Weights of a small masked image model.
Model: 6.71M parameters, 64-pixel images, arch pvt, norm layernorm, activation squared_relu, moe soft, num experts 64, depths [8, 8], widths [64, 128].
Data: trained on Sentinel-2 satellite tiles (TerraMesh), 36250 training examples, 11.7 epochs.
Rows from block 5 of a small masked image model, named by matrix and row number. Rows with one number within an expert belong to one neuron, the router's apart. Each number is 128 + 24 x the weight over its row's rms, rounded and kept within 0 to 255. All counts start at 0. Numbers have three digits each.
After each expert's rows are labels from the 100 images, of 14976, where the router gives the expert most weight on average: "peak on" is the class under the peak. Only what is clearly more common there than usual is listed. The data: Sentinel-2 satellite tiles (TerraMesh).
# router: slot weights (model.blocks.5.mlp.router.weight, 64x64), inputs 0-63
# up: expert up (model.blocks.5.mlp.up, 64x32x64), inputs 0-63
# down: expert down (model.blocks.5.mlp.down, 64x64x32, transposed), outputs 0-63

# expert 16
router.16:156141148110155112133150142110114145181159088165117122104146140146127140135114099128104115072162174106141135116120145117143144113118148159125167127115107100128124123135068102140116138101183161
up.0:092102128131128102113098142118124119109093152145117094136105157167099156160109133080079146128130116121128106118113131083155111110159148100136148174126111139067176114154123144118144144144114115
down.0:154112149132138095086122131113150117120169134128144086113151104134146164148110131175121111083128129101100127125149134109116101091148199115110117141117130188159103151115111116122105112141098147
up.1:107106127161108139133143077163142114090093115092159154162151140105137151124132141142167132184116112155100131136116103126136129094111156104146096134161153125084152121136162171122142136147148105
down.1:125155135106111118107123115056136155118125128130129140125127133111111113107169160129130104109134131154117096134119118199116159114146116152108119109159176137136100159178103090106131133079142136
up.2:150074114131119099130115097139148148119103111149065112123121179128108132123132155115148102149126117117122110104115149120146152101110099146157142150146151141143121086139119083168159106167078142
down.2:105121125115124133057127120157083114116124131167181166124138106148139111125160128171117126132164110142137118166119113115112141146077081123115137132090151113157122117135142153167143100118116099
up.3:139094132124151131151113153133161143071129160152117126122128119118116119118094131094098108102164174113154102143113138117096107151084076072148106121148148079114125133166139144144114132128141117
down.3:129097145141120153145134093144132113176141128155186099119107151162149141102126107165193141161131106091127133133114139112099159133103106090128140121154160155093111137142108115149133115159095120
up.4:107118152148160134117121150147118121164136110134116144160149097124127146136121148131119126136133131143111154129142102059164122108116126086081105139147051131084136130113141175155136143162094121
down.4:107122134161159139130100113082111149180197140090130127098126153123142146094104121104126093125109146131119139140117148156151137086130122116075146144163126141136106137122136139145183114147095124
up.5:118138075132130098128135149110103107152100119147129097100122107117165095113136140107120156118112065132131089115136163158104118152124144133160198101135171119157108102143146144150148122135135148
down.5:119083123084103113121118126149152116149141129105126111158102119163102179092119137103094120088127124072121146112098186114139098141141115121096098101109094127113130118089134119130096101121151132
up.6:108099116154151132121157094141089127110162073139138135133132166128123137110144129124101150085125140162143133080109131134135164161115121116132119113121139108169063120146139089172114117160091121
down.6:168106136143090111157116132160133099116100107131095093110156140113150116135118130121113121132096100131163147143140135143092113135170161085141123141116154140064172160152119119138160133131137075
up.7:170117122183123106167129135133175146143156113152126094104109105167095080157146081086115131167157110156123119117135134160136129106110105155119157117133121135119162109144144138141156150106113120
down.7:139152163110138161130152123148149141102157111126114135085096101161137179124119079135111118149114084147156145135132120169160071112100114100106134138142151147112138136086117160133143108096107117
up.8:122100133130117113085112149142117124097115110133156098101088091145151080087139133112139162154146093157132110122115077124114126138106126146113116147167158129164162087119148156145161115121159094
down.8:110117134101142135098167178130152122145124137139151119135157126101142115169114147118153143118136148122087107139148112126112135119168088105167074117135133171124158179114141121097121098109147182
up.9:133098156172144162156164124125109141086131122096128133133104160121121168083114120124117126147136108141109081145140163140122127135118095121162155085148124121098091142142103140062104153151139132
down.9:092141135116095139130067129114116127092126164108116167128090121121131085126124105147103095116098128120123173120114104115148153090146086145122126105147133133156162115107094112124175135080127151
up.10:146118122116146098179099122139136139130130128157148173131119113116092109079137135110120141114159148157086177066084151142159126176147150119134156130160127149116139113160119154108126121115115118
down.10:123115133108134161133137138173108128140091130126148150116156150162098125138133122124132133126119109087156153155132140182157184158143112086134111145134146145075118140094150079124159129091130092
peak on: snow or ice

# expert 31
router.31:166131128127169108145146152111123162171154088147124126104117167160140141121135098116112121091164180109119138112123141126117144096139130137097169106129109107139133117141077085138149131097180148
up.0:125130139139145096131119100139100103107140124161102130130158121110120153121150119138149142147115117141100154144138097061148146089134116094081133128111061112088129125103120147157148135178085128
down.0:129134148157151134150089127088124107180176102109145155154107115140115127129118112095124139083085119103103122132131128171117119153120127079136131137154154135188116105121114162143174126108132153
up.1:143140104086136156137120101101085167134114155146134122104124171127139153143109137160109119173150138109108141114105110162114132070141132066108117098122139137153166119080137113155124120155129108
down.1:116153126132111132140137131069158081140138128102132175084121092108132158151135133147122135133128110126207134134136116155086131129105169128147106149137118135131129122158112150172154114120176110
up.2:149146161153092160109128120105077153130105143142147139115137107120159122169169138117152116162142140140137121120094111182111114146187104090129174114123147151136092131157122098126134125121163145
down.2:136121116164132111132130099120126106120091127151110151084141130187145153107136146139131140105151097122136159169133161115105101125113129118130106178136106180141170053130128098138131111122137144
up.3:159105144143139139132145152123122173097106102104137138108140128073132151150097128090156148076115142125137102142159143103119152104154172125135147135152153153143123101160089140121145148115190141
down.3:139107132155087087172119158162149144142176137115149142111133072105136136142160142113156119128130146143158138153094137079120146112139130132082108100098107142143116103077126143161101131126108135
up.4:114110106155152105148107113168162100134097148151164136159149102114146137109199119172137139116127118162125114126139100123119094128141112111090113141167153112117125119142140164098160121130071130
down.4:132130177115136148136091164124116153123149115109107140105107110140109121122087137103145171133084169161146121105104131196152123145117164138119126086125163162141129119124099093126112159092134127
up.5:093146178122156130164094075120107131126144149107092142122149101145147081119146096147085139146071149122074106127125110100159143122133149087117125125098135136119149124144129131125148166139129139
down.5:118128140122128112149144127134119095141130149113108070183133102100126130147125106142136138144149110164082103125102148140137108130140134115099086186182141169166163112127124121146152106153115096
up.6:112103107187130115097153138136115103139146166129203137150105158117118160113162126135130164115157133112119135145086138103126097109143114127105123104112164115088167091132137151137118100160133131
down.6:176137102133081121139144111111153123160141124131106078137121145079115099183163158100138142155116146143140115113129098122150191159135109113111128155104158137143133165129120127146124153098117106
up.7:154155139159110130138121129136107100115135109148124132165153089102113160143151154143140157160086117132102163157132087100143100088129152088102109131110131096102165116125144131164119134181096107
down.7:140137088172137154152141120059154137133141116098146132116115153135143075120137093112139152092154114133122102102129137199102138109153130117162116133143169149124139154106124164138150116149118124
up.8:097129107127149136172127150166122142146156112172095111138140090175172148137114160108144134105162120172101134144121089111121154112118152108158155157158170126108137107112114126142113138127157165
down.8:139147201181116134136138158126133100187136113098142142104110153157141130141111121146128114136135107148101139123145124075167147130140087133152115131100123146135107167145171130141109132097097111
up.9:122062187121130092111139113122120207114131098115109125131107146124132140128088134107168153091121148122132108114096130110163159144104118135103129088128140134129167145162121111125147136149132140
down.9:122096157148094109119096132152134146149150122123141097147132070153123119100128168095137131093121185147155158177139133107104133145118135145111153094133112129147167134144134142139150081116138081
up.10:130120135129148115116118121133126155122097137121173141137135128133150135131198153134134129105080151169122142119123095134120109102136113152075097100154166136115106164122158145077160090108088117
down.10:169133151138093133102141146135143090110107106142129146122129093146163114094073123118147143104098113176132099107097138151106111130121157103165102174162139149126140120117148141148101141084138088
peak on: snow or ice

# expert 41
router.41:156133142115167124124144155119118153174157092148125131107121155163126147121119094119120121081164186100132124119118151119131142109128138141117179121122115101131123109147067100132136127100186160
up.0:094129056132109120161138130115090126145106100154135131131158135153136142145077094098125137125143140138122101166124156161093097119096129128150138095125130108122118133150088140160107103149142074
down.0:135122129132150134177097093111128168104109113128099167106128128130133138111149160115123123095169161105131147143109097119133135147161109144115154076173153094132095110153091100166096108126105114
up.1:125117087147148112127118116156131089155151152146131188116125093097110100122108118099085109147119114126079157145146150150144151107096168155137153162150097131104096127101120128151123103110094146
down.1:128144116134111146094125141102137161107149118131153194115107148142151157118151106105115128174141107099149128107162093164138152082173124102144099153145102152135111164091146157122109114110137132
up.2:109097123174145115125109104147137128118125143093204132105110140145147144106147117124158121120128137150114106117113122171078094115148130103093116114132170119119109074151168148121136089114122152
down.2:124162125088134164139126088108147130101109124099118112136120126116098109171127146176114110101114115083145118113157173109122136151140134145175155095093117165119155142098117143123083113102154155
up.3:111121134109162077086130087118094101104169110158142175144094147103157123159152154127141124116134112105107138156145082097113071122141122109130146139109168123148117096127105123145148121117134143
down.3:142155119089100082110122130107065135124108129129117128093109125123142096149112097151144102114106098149094192101115139176107113135143147131148138145111104142146176132122136143128178103135136143
up.4:176098157101176126128104159105164099160105163130127100137106136131147124103136149097121083103146102143140107108136139131119154134090098117089142130169135125098129135121152121143139096127156185
down.4:131099142172135152163103132111161136095122123118114098066098146123137150143106087106146097076140148148082088127121159147140164115113127092132129150154106145138102133147148146130137089134112139
up.5:119133177174147116124126112172136116152123147148113150155152098120114128131139144142152147195117097130098112125149085076120095100133109120083114144113102124135101131110119123167112127166105100
down.5:119108104125157143121137163063109092137130127148113089130133137125153119116101135112146110123081097132065132147143100155145165126132102090114157119148149109161148123166130153148162125093120152
up.6:077102144119135161158131151073164134148106120120132097152130111131153095124131163144131169138107188127111095135168139121148149142133149177102136110144152160141139134171107124133108124095142121
down.6:079139149105155165154142126123166142117117094150119134148105141142130139109142143154131146111089154152141094134150129122148119163152124100136088165102103111093179105120100103091123105178140148
up.7:109091164100108132134088132110171119135142135087093172143134138161126111122156132134107097119094127116141137103110158162110128098120106119118150085068140106117133149074103099142110144126123104
down.7:128140133149098081142126124134171113128093161115158165131148131131143095157144129075136141118192095163081157119123120123125156134131112127140117150113089125109163132114087127113112135164095148
up.8:060124128125157100139152102104141145101108114081119103127141142161123121102084115110124094112122113125141092119136138126153126070139142104119104152120070125110147151158115157098110118150151100
down.8:168128097116099162152093122123122133120116094108187153101131149140117146115136104158090133164105138155159106142125133153165149134161144099123143128173123115141143150113161143160083163141123159
up.9:155150129087139104127137121099142135131103142123132128158095133139110109121105113084150143150151105135134131123158126149095095087186150124134151140153158128112200110160075099136103114119142112
down.9:135109147128159116131109134142148159181093195150180138136111123096153141170127134117121118135120144110095103138139136118150079133074137113120133138126136105147107162135068110130140155115125139
up.10:125134132150143127151123153115136113183143147130115130110133092088112138096109113091092145129135177134120147109123130111122130170090164128146153120138096091116097150095121102113102089109185165
down.10:122149093127162098164136122101158117107160101157164143140113114098117092108077105114138147130160142127104116163150130129162102128153133166158088149080102130141158096136115118157121132144094143
peak on: snow or ice

# expert 37
router.37:166135147107143110119152156115138125134139078175116093095115148146097119139106108121123109112140178101144129131113159128139137134111148176116173124104128126146119142150079103120099116111193156
up.10:128134106114114130108131181096115126100099154127085101088155138156163130118138073087127136088091092170123120146115118140131099146128107123137130122146153124122179130151114142138127095116168163
down.10:109115115142112131129074133121151180151141119123150099117141139103119174099131151116157161098135129138156146164165121152152078136121100116098118143147134165089138075150161110131163114116131115
up.11:121150129145114118146147100085116125139163087101098128115149109116077157104077104117146178155130152102089130047128120144140126117142133117150111116152113138146118142122121136156172127133121119
down.11:138160110163181110141178108093097122119140117114126095122151119165153123149174133105087141108132117094108076149099119105111143140148111148134105131135145152143136155156151114119153154102156160
up.12:104148127102130107116139158117150166104166094101157115147111136163112144124121129090112120099116154154115121116159109101138120163098141091134122134145123089102134134085124100155139161053155121
down.12:165122099130136116144082145067100131158124114133110101107149159073135147112151118123081124153119114126112142146171072143172149115133128101120132120133125108110125157122152118093154130126156094
up.13:125101150113090139112104132130148114145154123160154121094100092122134136127166104096149092115119076128129112129163106149139095105116134143121124066116149082135153120149118104112156103106143072
down.13:124122146129140152088124115117069117142158145148119127127175118089138126119106121169111090127102116092120116126156124144133167152172095201127139125153125136111169087161121120133139110129132108
up.14:134109119160155143126083100156162144134169096129146068113146131154181167120147118120089157115132155155111130145109118164125122137117105130152099155135166135115100134148142107132076113111110145
down.14:141108132147061130129138155137139154158180117136138112120124096145076128138107108121092120125144077132100127139169140119135080149126124105140096090107113148163147115114118087153170136119124122
up.15:122098150112145127127117111094104130119150111110107127110121115152114153128155102145147111157153110131050065130122140124122138108107126132157084137185180093145136095121138152131159103123137137
down.15:161148116138117082143132114118170113131096121153163111107146149149127108104071146168123157156191114154139153125167128110141114101085135109117128141116116161124109121088147108133140108101096140
up.16:093125122144140148174077115142133132109125136091147132115098143140141159080138122124160138093116123143096132140148127127097095121097128146117133108157117116096139109175197175124136110125094156
down.16:134154135143176144155148120155180108154099153132154154128146123148170118147080086128092136077143139120138113112162105084166145149150115127115146135127082107124129122126103095110124108145138145
up.17:113127116143170144158146117112109109092122133100167114092159118180120163157155162128123090132104091106128123133142090165113130130141147120069176126135115121106089116169152133112124140116132124
down.17:165158104132181104152124138106137093125170081162090130126109107117112161130113132120134153119085116162111148145137114108104098104133082129150128148102154156142123100127151150085119125123173136
up.18:122096138145120143136112147129129165105163100161156091155112143136118135137125140134073147148146136125097147142147120184121161119171120157149103090126117113176120184128164134120156114132123168
down.18:112117143144111116134119130144126090137113108173115103099105128114153137110129123184155135135081148131144129144125155126130106179145111181083173177163153144139136099150152120153106107146148140
up.19:095106134156139150171079108154112124121121144106151140118092132156163173095147116131172128093104117150095109114138122132134089113115114140106114128158129122118120122164159173121170116158082145
down.19:126148128143172100154141144149155130112094118187120095134179158130165094138124113120134137083137122106161111123127118094151148184129109121156142120144088118102147085133098122133135144099152133
up.20:099125091105112116160159141164104122128157151123160130142142113140150103135127145084128128135151145150152144132130086131125130069155108154146148154161120157160149102105127110139199081122141131
down.20:130110133170093129122142142115097109138155113162137163137130149151131110116124090105116156155113123095116102150118147139118130163143144123101152194114123051153133123140167106123116140171127097
peak on: water

# expert 5
router.5:151125144108153117131144146119122139160155091164132115094122154153116142124108100120118122092157175086144132126115150122136142123117139169135172115112110105141109134160064102124122121098191164
up.0:145101141144177127190074092110155144129117143134165149146145124134156140136121137121128145120156116125135115111097119096141116096141186133161156146119155144149154122131141136109138073173114150
down.0:103199140135149171115114166133123138111096176148130120102131137089113123116132133100109106111139148088134103148091107120132143151084157136114145122162120120135101107079143140169105101111117147
up.1:129092106170156136144138095157121126096126140120161146141090141135146158100159106149134110134090127150101112123127134142143135174148101102094086114160164095131136101158163168105146095145100118
down.1:161172141136087135083073149137099130111142134113136118108130112114150116110101153119143137132125111089123114103146094126097127124128145132177130172136184151121168163145093105164136141132154109
up.2:141141119112107134126126120145148104115121098110147125142118104139149177109145142114151113134058146115091103131104101163119128159125101114089110157127117128151090115165159165099152099139097073
down.2:122155065133090151145098157097115167124145125116165151151123131089148098126140141107120156133124121094138159149170138105075124130157115133158111144141110140143127154099126089080135138106154141
up.3:121150179151126130140144090141164100079165134158133129140084098123126128174153126137144090094136163160111122141077121123113120118131120093167147121160135135107132124123141136172150100103119152
down.3:079131145135093133141144052138166141100131113120161124136142085132094155117082133117154148163142126143079133103115157128169107083146106137166119136127130143147152104114141151138131131131119133
up.4:114070131142105152133143103132111165093135132141193124113109137087138101119122143165172147120148134195127119142153130135122140137119104177136116118113138174121141128111181140144120106132111125
down.4:125148082107081080124148167082086090133120094097144152093111142129105119167117143103147128135095134146128119176155142109152128145164160140130143120141144114117142110117078113117114111114142129
up.5:107117120125117113157130109125119108136138132083130120120133155179112128082126123132143124085087096124078098099123167148090089121136148118146111122145123104130148116145188110107182130108150163
down.5:136178138113077137152104112154145102149138137105120150129093166128086155139145125144088124130126141125180128094152138091153126128110111121131146126142064132126120116114105172086110084124117116
up.6:076138109146124134131102104131140153105124162129178149099116133125156124080164117132146104112130173136105114146186180139080139148137114109087170121139151105122131112121143126134135108112122163
down.6:145174163127131149133117145196110132160101112107126087126117153138070098099097104167123161108087158114093104125135110125123130146142142156176122162144105117125140137115136147118148137130149120
up.7:091132125123143151184079102128136141099134144113144143130097102156147152091158144120145111115083112146098118132128115172119095136129079123122116129155142110123136077156191151114145108130113140
down.7:161150101104125139127117111137128121139143112123119147095171146114119112122109125173153152108118122085151122146118101109142107188119131174195116082095143160123147120145084101099118120134148127
up.8:138086127150145095122127132116129109111166131101135105154162137182145155182097083125115112138140119133092084153141120149143096109154155151177129125132109134130098139172088105122105129125138150
down.8:117109151102139119141100160108113073112120147113138131128131106157145099134171137143129167082118135078100144156143124121111121133175133113144166157106119173137108143154137142153147115175136174
up.9:109133117132126130120166094127114136098148134170112090123113160141141165164115132119140123077176147133148128121085099144099190122107122110141146149129165085109118134141122135190143119152123131
down.9:138147145141130170109138158148116168107081129140111155102135141088096154105141117132149115157170100121119111128090110139107092131135120107126099116147174120159093126122167163174147156114095122
up.10:132149190105152129140164165090182169140127116113124156124097137150141103129107123116129155135112133142121121138157148113152146084118157088136152138137150089132150154084148103123155146119148166
down.10:110124135146071119125148086094109117108124139134096118139080146138127135147104107167103123126135104128135114135091095089143145091137104109149145118110107108088122111058103134157171125120108109
peak on: water

# expert 34
router.34:135153119129138117141136098158103148151135096132179156091115143132145156091113101155139137103168179121146118102119162105109129119106133177132133128127103123131132108152093129112101100106175185
up.10:138109128120150148114104117119105120129185109119100109060138099179117143149141133115103118157143161113127129108137143094119128143146085070166073111114116116108137158148106118126138139099111115
down.10:121129102115124146144124090142152078107118161138170125114116120125174111117148096153120125116143110099132065139085135133104108127099148153112134105141178161122123094117088116114165136091147104
up.11:148120120111104095129123105095120146123114132123107115074100151144108155076113134103164121124076130142163129087142141151145142120081131078111175129121094121142120166115156137156129103153142130
down.11:124126128155130121161113093156117173130117117094104111082146133136129152113089108111125142159169169124104154154152192132127119147153123143166069120126111110151162120136132103139139128166145141
up.12:096114097109143152177102122142136118098138162124107145129125127144123148106157117132171115091107091135080135112111133161129081131102112130132097108167144132151135093175183146133137135101097124
down.12:136179148150109095114145084125163130093128089141118125131147099118137131161103131157109132135125182084159121128151111095104138146149117172132145101135138136136150092087098091111122142168114125
up.13:117149138145100104112114159125140124131111168111132128148092125133149104199132101111108115125120150095119115109074110139117143105107102123127135104154143139159114073094136132166112093181159132
down.13:121121162070149154168129111093134160126152113130147148163123130114126145150115142128098140139152062152150131147116110114101151149078128183149126152174112088107115112139110113116133146122144136
up.14:100120124139125135150096116118146125121113114098133143114115091140126196081171134133156129109095120120132123059139127159114128114139116126107132094111161139186168124127160156143126088129106148
down.14:162126118150146108120134128149153127122107098126133130151135142080134120135138140141139140111103155160148164158127122169081151153136145125195108103114134145146140157069111121120128172179098152
up.15:185152108114136105142093110137124150151124121099151136115109158139143185083124088131126126085137164138126101129140134136095130113125124126152120135151124148123143066140163082121161101131140172
down.15:117122115147144138117116108185110122164141114105132150104132156140139148107128114142135140074122115155118138097126127030123147121110138140156135141111051137125131114109127161146130111118144139
up.16:143127141165098176124127152105142126132171181127142115132073123127098094153126093112107132106137163159113156139147152105153113095098146169125136068136098138113138104128112120122123159101131134
down.16:080137143116098120141139179143096163122120156115122105173129157160144132095096150136102132105136124140115123143140061118154108143131123146124142123120128157074135145146138131089103101119077152
up.17:120141160158125117154122109097060144164132155106118130151107155091169118136149156156158111150172126112143106122142073093129112140103103121118127156175156118151148129129141148101116107123112139
down.17:128093139140152120126078153136122091138112126111139106087147112140124141115098156119138158147149088157124139159101147141141140103104133108154153108087127188136120149076161113093134113139156086
up.18:102146105109138143169141148149124137093136131167118119135099103160137153138143124154172130115104078129127085114112146145120160116120116150110096114193105104112149068159145165113117128147113127
down.18:130107149123116136112139133188173118114081125108121132106140121142139136150115160105100148128124127111105145109133117180117060102138138120106177105145105155139102137084137091113136110082134110
up.19:147133118093124131124164150131115086147187085110124124122147130150141114131097105141153165130104153167155128153162110125162128154078125166124102118154188097158131147106120129139133122097127124
down.19:114090134090139140108114095113118134130140112182103110122117110140146108094119111122134087113110084113167150126116124170115153102109171128099086104109173127117136152109073160096135128148120122
up.20:182152094115123096124100120148114166180129106099154141123123161141158165110123080132123142100142170134129095119143136121089155113124132128149112144116111149116151078122136083118155114134159158
down.20:112101115151155130160121115160132116173144121122134151105118145149141142127137125122138124085145123156111142114144130021123144113124142125134146137139032126133137114130136140129129118114141139
peak on: water

# expert 40
router.40:166121134107158115123148164097141144165159087151122115107126156165109140128132090125110115097148179098127132124116139134127147118122147153109171122115125113148125123145080086137128128101198162
up.0:092109178124112095087088145117123146101127106118157110138123116148125163176135156106149144127164126149169114140138114125146155095158131135101115143139142138095148113062136099140121164103151141
down.0:128170108164105209157135156132149138134166115111143140128143125062120111129134118149103174127119112174105129093162123139105137130116137126158135124162160121138124147162109128125132087127109129
up.1:124112110107126099123105160138091163131136149125112141118165178086132166132149084127164101156126103149123100126138142158104141108127117106102121131108099205139097142166145123139102116122113144
down.1:178112121096123104103137123104090160116135121143127142130102157112142108082111162134140157086171132135145146147117148102147177144113101111111170120097160111128142097116156127128091146151145172
up.2:103120153119132114188122144150107136152171103060154184143133129133138154105120139111095084131158101092101138120121140102152145091129159116131114120154146092117134152122108102139123118105148114
down.2:165126161139121084139088136135107168130130114115121103174136099115139126101117085121133161131136114109102138093078083143120113155115109158150155169130135109133095123152119110070123119097134108
up.3:173152105131100095157162102115123118156116135113129146124143148139103099123144131139126150105136099167135185173119147138099165123143108122109063141175136097129165139118105147157123122114151149
down.3:127157155130116115141093138124134147116109141083132115122108134150132111094167096107151180093139098118094149155124113113138112161105110170141181103144170181154129134125138142124127139144086103
up.4:147110158083094137102098134117116144107116127170089139080125132158112108094126164112128148116120137173134139120110141088115152126070100165145109154135168109128090124139136159124155145142109107
down.4:157161122178109103136108135120141136121168118085132080130093111169147102120132154134159082103147147118125118162131160171159120147102134103105117126107130095152101130150107142127103149093146094
up.5:118177130141140099116151120104138128114158119089124125208121147144102131097101135147143162139115109105131119113122113124133141127114128145088080130083136131105134087140163113174151128144132078
down.5:103140150106131092089113090102153128101131145124112167143169174134139181116128106109126176129112116140116190105096124156127087107110157151156128119138130128141103102113142125126125172148132136
up.6:134103125110140147104137104153129099154144119123140141106114106126150107142084108092126147103155123168097142159124159146145085109158138113127092101127098133179129075118075100127156140117084116
down.6:135173120177147107161105153124130147141118138128076158117072088139108141148103130159119127125168118106122135130165132096108131167124118136133124135155124143125091061142131147151125166119129157
up.7:118098134106112117134169082153115140131112126108150155156115141134129145062175111133118152102165135147085103133155125167132111090149121123111103120146164146119137068164154134143148127131140148
down.7:107100130168112160133107131128110137094120090097114166078109144119091143165093134172108106146126130124136170113064111125121132158111128102132119126141096132093129136119107167128101144097127162
up.8:150138088168127167100155158102090142134128107143122115122168157100140133127126129166138105092151154135131113136115096169129070161146163125088152132137132131115107091127102147132168105122114095
down.8:123121113116146090124184129129092147114125187171087162130130152137109125142122118124136135141093101132128128124093083140099173118088144151155142165122125148117141123161143116156139136187138132
up.9:125128120143150125113103115141177137115136136129133150126176103112112107138111147134129108173132120140096149160134085085141111063120125132089125128112115113073144172101141119146112141165074127
down.9:092132120158128109163117136079074107175132148111094089138123116117139101129136098103124149141135126119098120099093086174129135099133143135140144148142142151140123149108155126158154181127117171
up.10:122100117125127105150119091145085143155112176104180123145110164103113147104126150107115116113101113112100156142141127145103080108156096069153144142132167098134136130156112148112151132139160108
down.10:074173103142137163128127098182139097101125164094152102131096120137130143073137117142115166146137149142124135151120144128105133107147166139121176144117091110133129122095159090133103133113111127
peak on: water

# expert 48
router.48:153115132112155111139160154105121149189165094167121115106139143153127149122122090120113116083161166101139133130123155108140156117118148160117171126125105106137129114134072098139120132099177146
up.0:096109109135105140147157096159138102120083130113190165136118127130144161084179138140174115123107111137105145116151120158137098088136131133125091131131176128124155144128158160143139149132100119
down.0:134146117102110123135134165099124165125134143101108127119118138090158142111075130111154124159127104139153111107139123199134142150163114115182119119155184109127165089099142124131098128105126122
up.1:060074162149141106147130106166105132114125101119154134162105152135142163071146116149123139118110119121116134118104132160109122145136134107131124126174137096129093094162186138135134137133134142
down.1:156134145116119135142134118140104131163092162159119131093096098171126120175112120163128135129105103132113136120118152117100118136144118158152139079132155119108124197097099098128159151174159133
up.2:175147106119158097135127163138103155110135139109110133144108135099079080140134080094119115116094153103135109148121131152141144130160142087180114141136153123154102133119149180146112123116165133
down.2:131139171146121151118137199127103135125109130136131134125101148115081093174132137152128149157172105159150128092161105127095142112150107099138167108151118098107118095125104141155159141155137126
up.3:106123164118098147133106132087109147132157109130134139131121163145118115125078113088114113118077130164110134090107146114163147099167135100106164128100155144123146119118091129077126150100155163
down.3:141147102131141146137142135102122101112163145145157098085151136181118180173107122132111136097090097092160129120135154144121162128124147132163133093116136170116103095159083135134140115120150122
up.4:137107111171113138145129081155130139094116111123182129071142097174108155118120163113142124102132101143122121162139146142124102162111100117148108092177172122118116104163117142143119118145113135
down.4:135110085142113096106130127149132113087116068173093116165114132155146088118105134125136133095094138128130136106100122136172152158148165156099132093147125126123132144125100098175118132100129156
up.5:126091145122132147104139156142083121159116119150110118100071144124110120166097138102140148162120106112120156143117131158130089146135143115136121090142165099170113081138096137178116139117169113
down.5:118128126088148135109122150114143125151147112167122099104121142134115117075138112145121142133136063188093159136136114096113143129157119134155136129174159102150124118136138103111143107056118121
up.6:125072107154125162101107139155125169105131162149105104117094140159174137130081136105131175118131121112147092166099133105161159103161130138136158131141154119151114093114127135140153128149133102
down.6:148157134145111150138173112150152126164135153111120133172127087150152115137145120104108145084129146138128136110165104106149173130176159097092117124159121083130155105098088134117117166118146131
up.7:139107096125142099172116150157146111155111148139127126125146154149125117130156120143114133125130126140137081112109089170154112075071137124127149139159120111114149141152151115129089137062174107
down.7:108144130130117150103111090164170136100113160122129174150119095104099110132105147139133109114158083143093120118161169151159114098128088155144089110133134111097120127127134106142146102073116104
up.8:108122102131116121107109106125104117139111141146146140084136099106100112134172094129131121108164102149135111078162125165121117105130144126136135148090200121137171135097148156109127184105134138
down.8:144156135145121149098143126128129153123131122136107139140115222105116110126143104150117128118116195151142146169139125119107120133137098132108105168130074117135100182155110113108120133149140128
up.9:136115101128138138141136173081121087124101087141095119123142156157161122139117091086137093132106091110138144130135117169160126168088112141111168100156096101130099132140150142122142087129134136
down.9:126153092110180147163111150113121136107131132111132153193141124126123149142113129123108140158112081142142160155144135118132162128148101157118099151157072103114120123146153152118074161107124109
up.10:087109099153119114140135069156128135104118107084163161134125141115137154062173142134163136131107112142106120123108125158130086115134148143118111136142180114123150094151164159122129114152124140
down.10:117154120114117133112110156114116129086092164127094109121110137112123087135099112151118089177140150151166137137115144177127141126137150126150115101152179104156139162093122088142092145087133124
peak on: snow or ice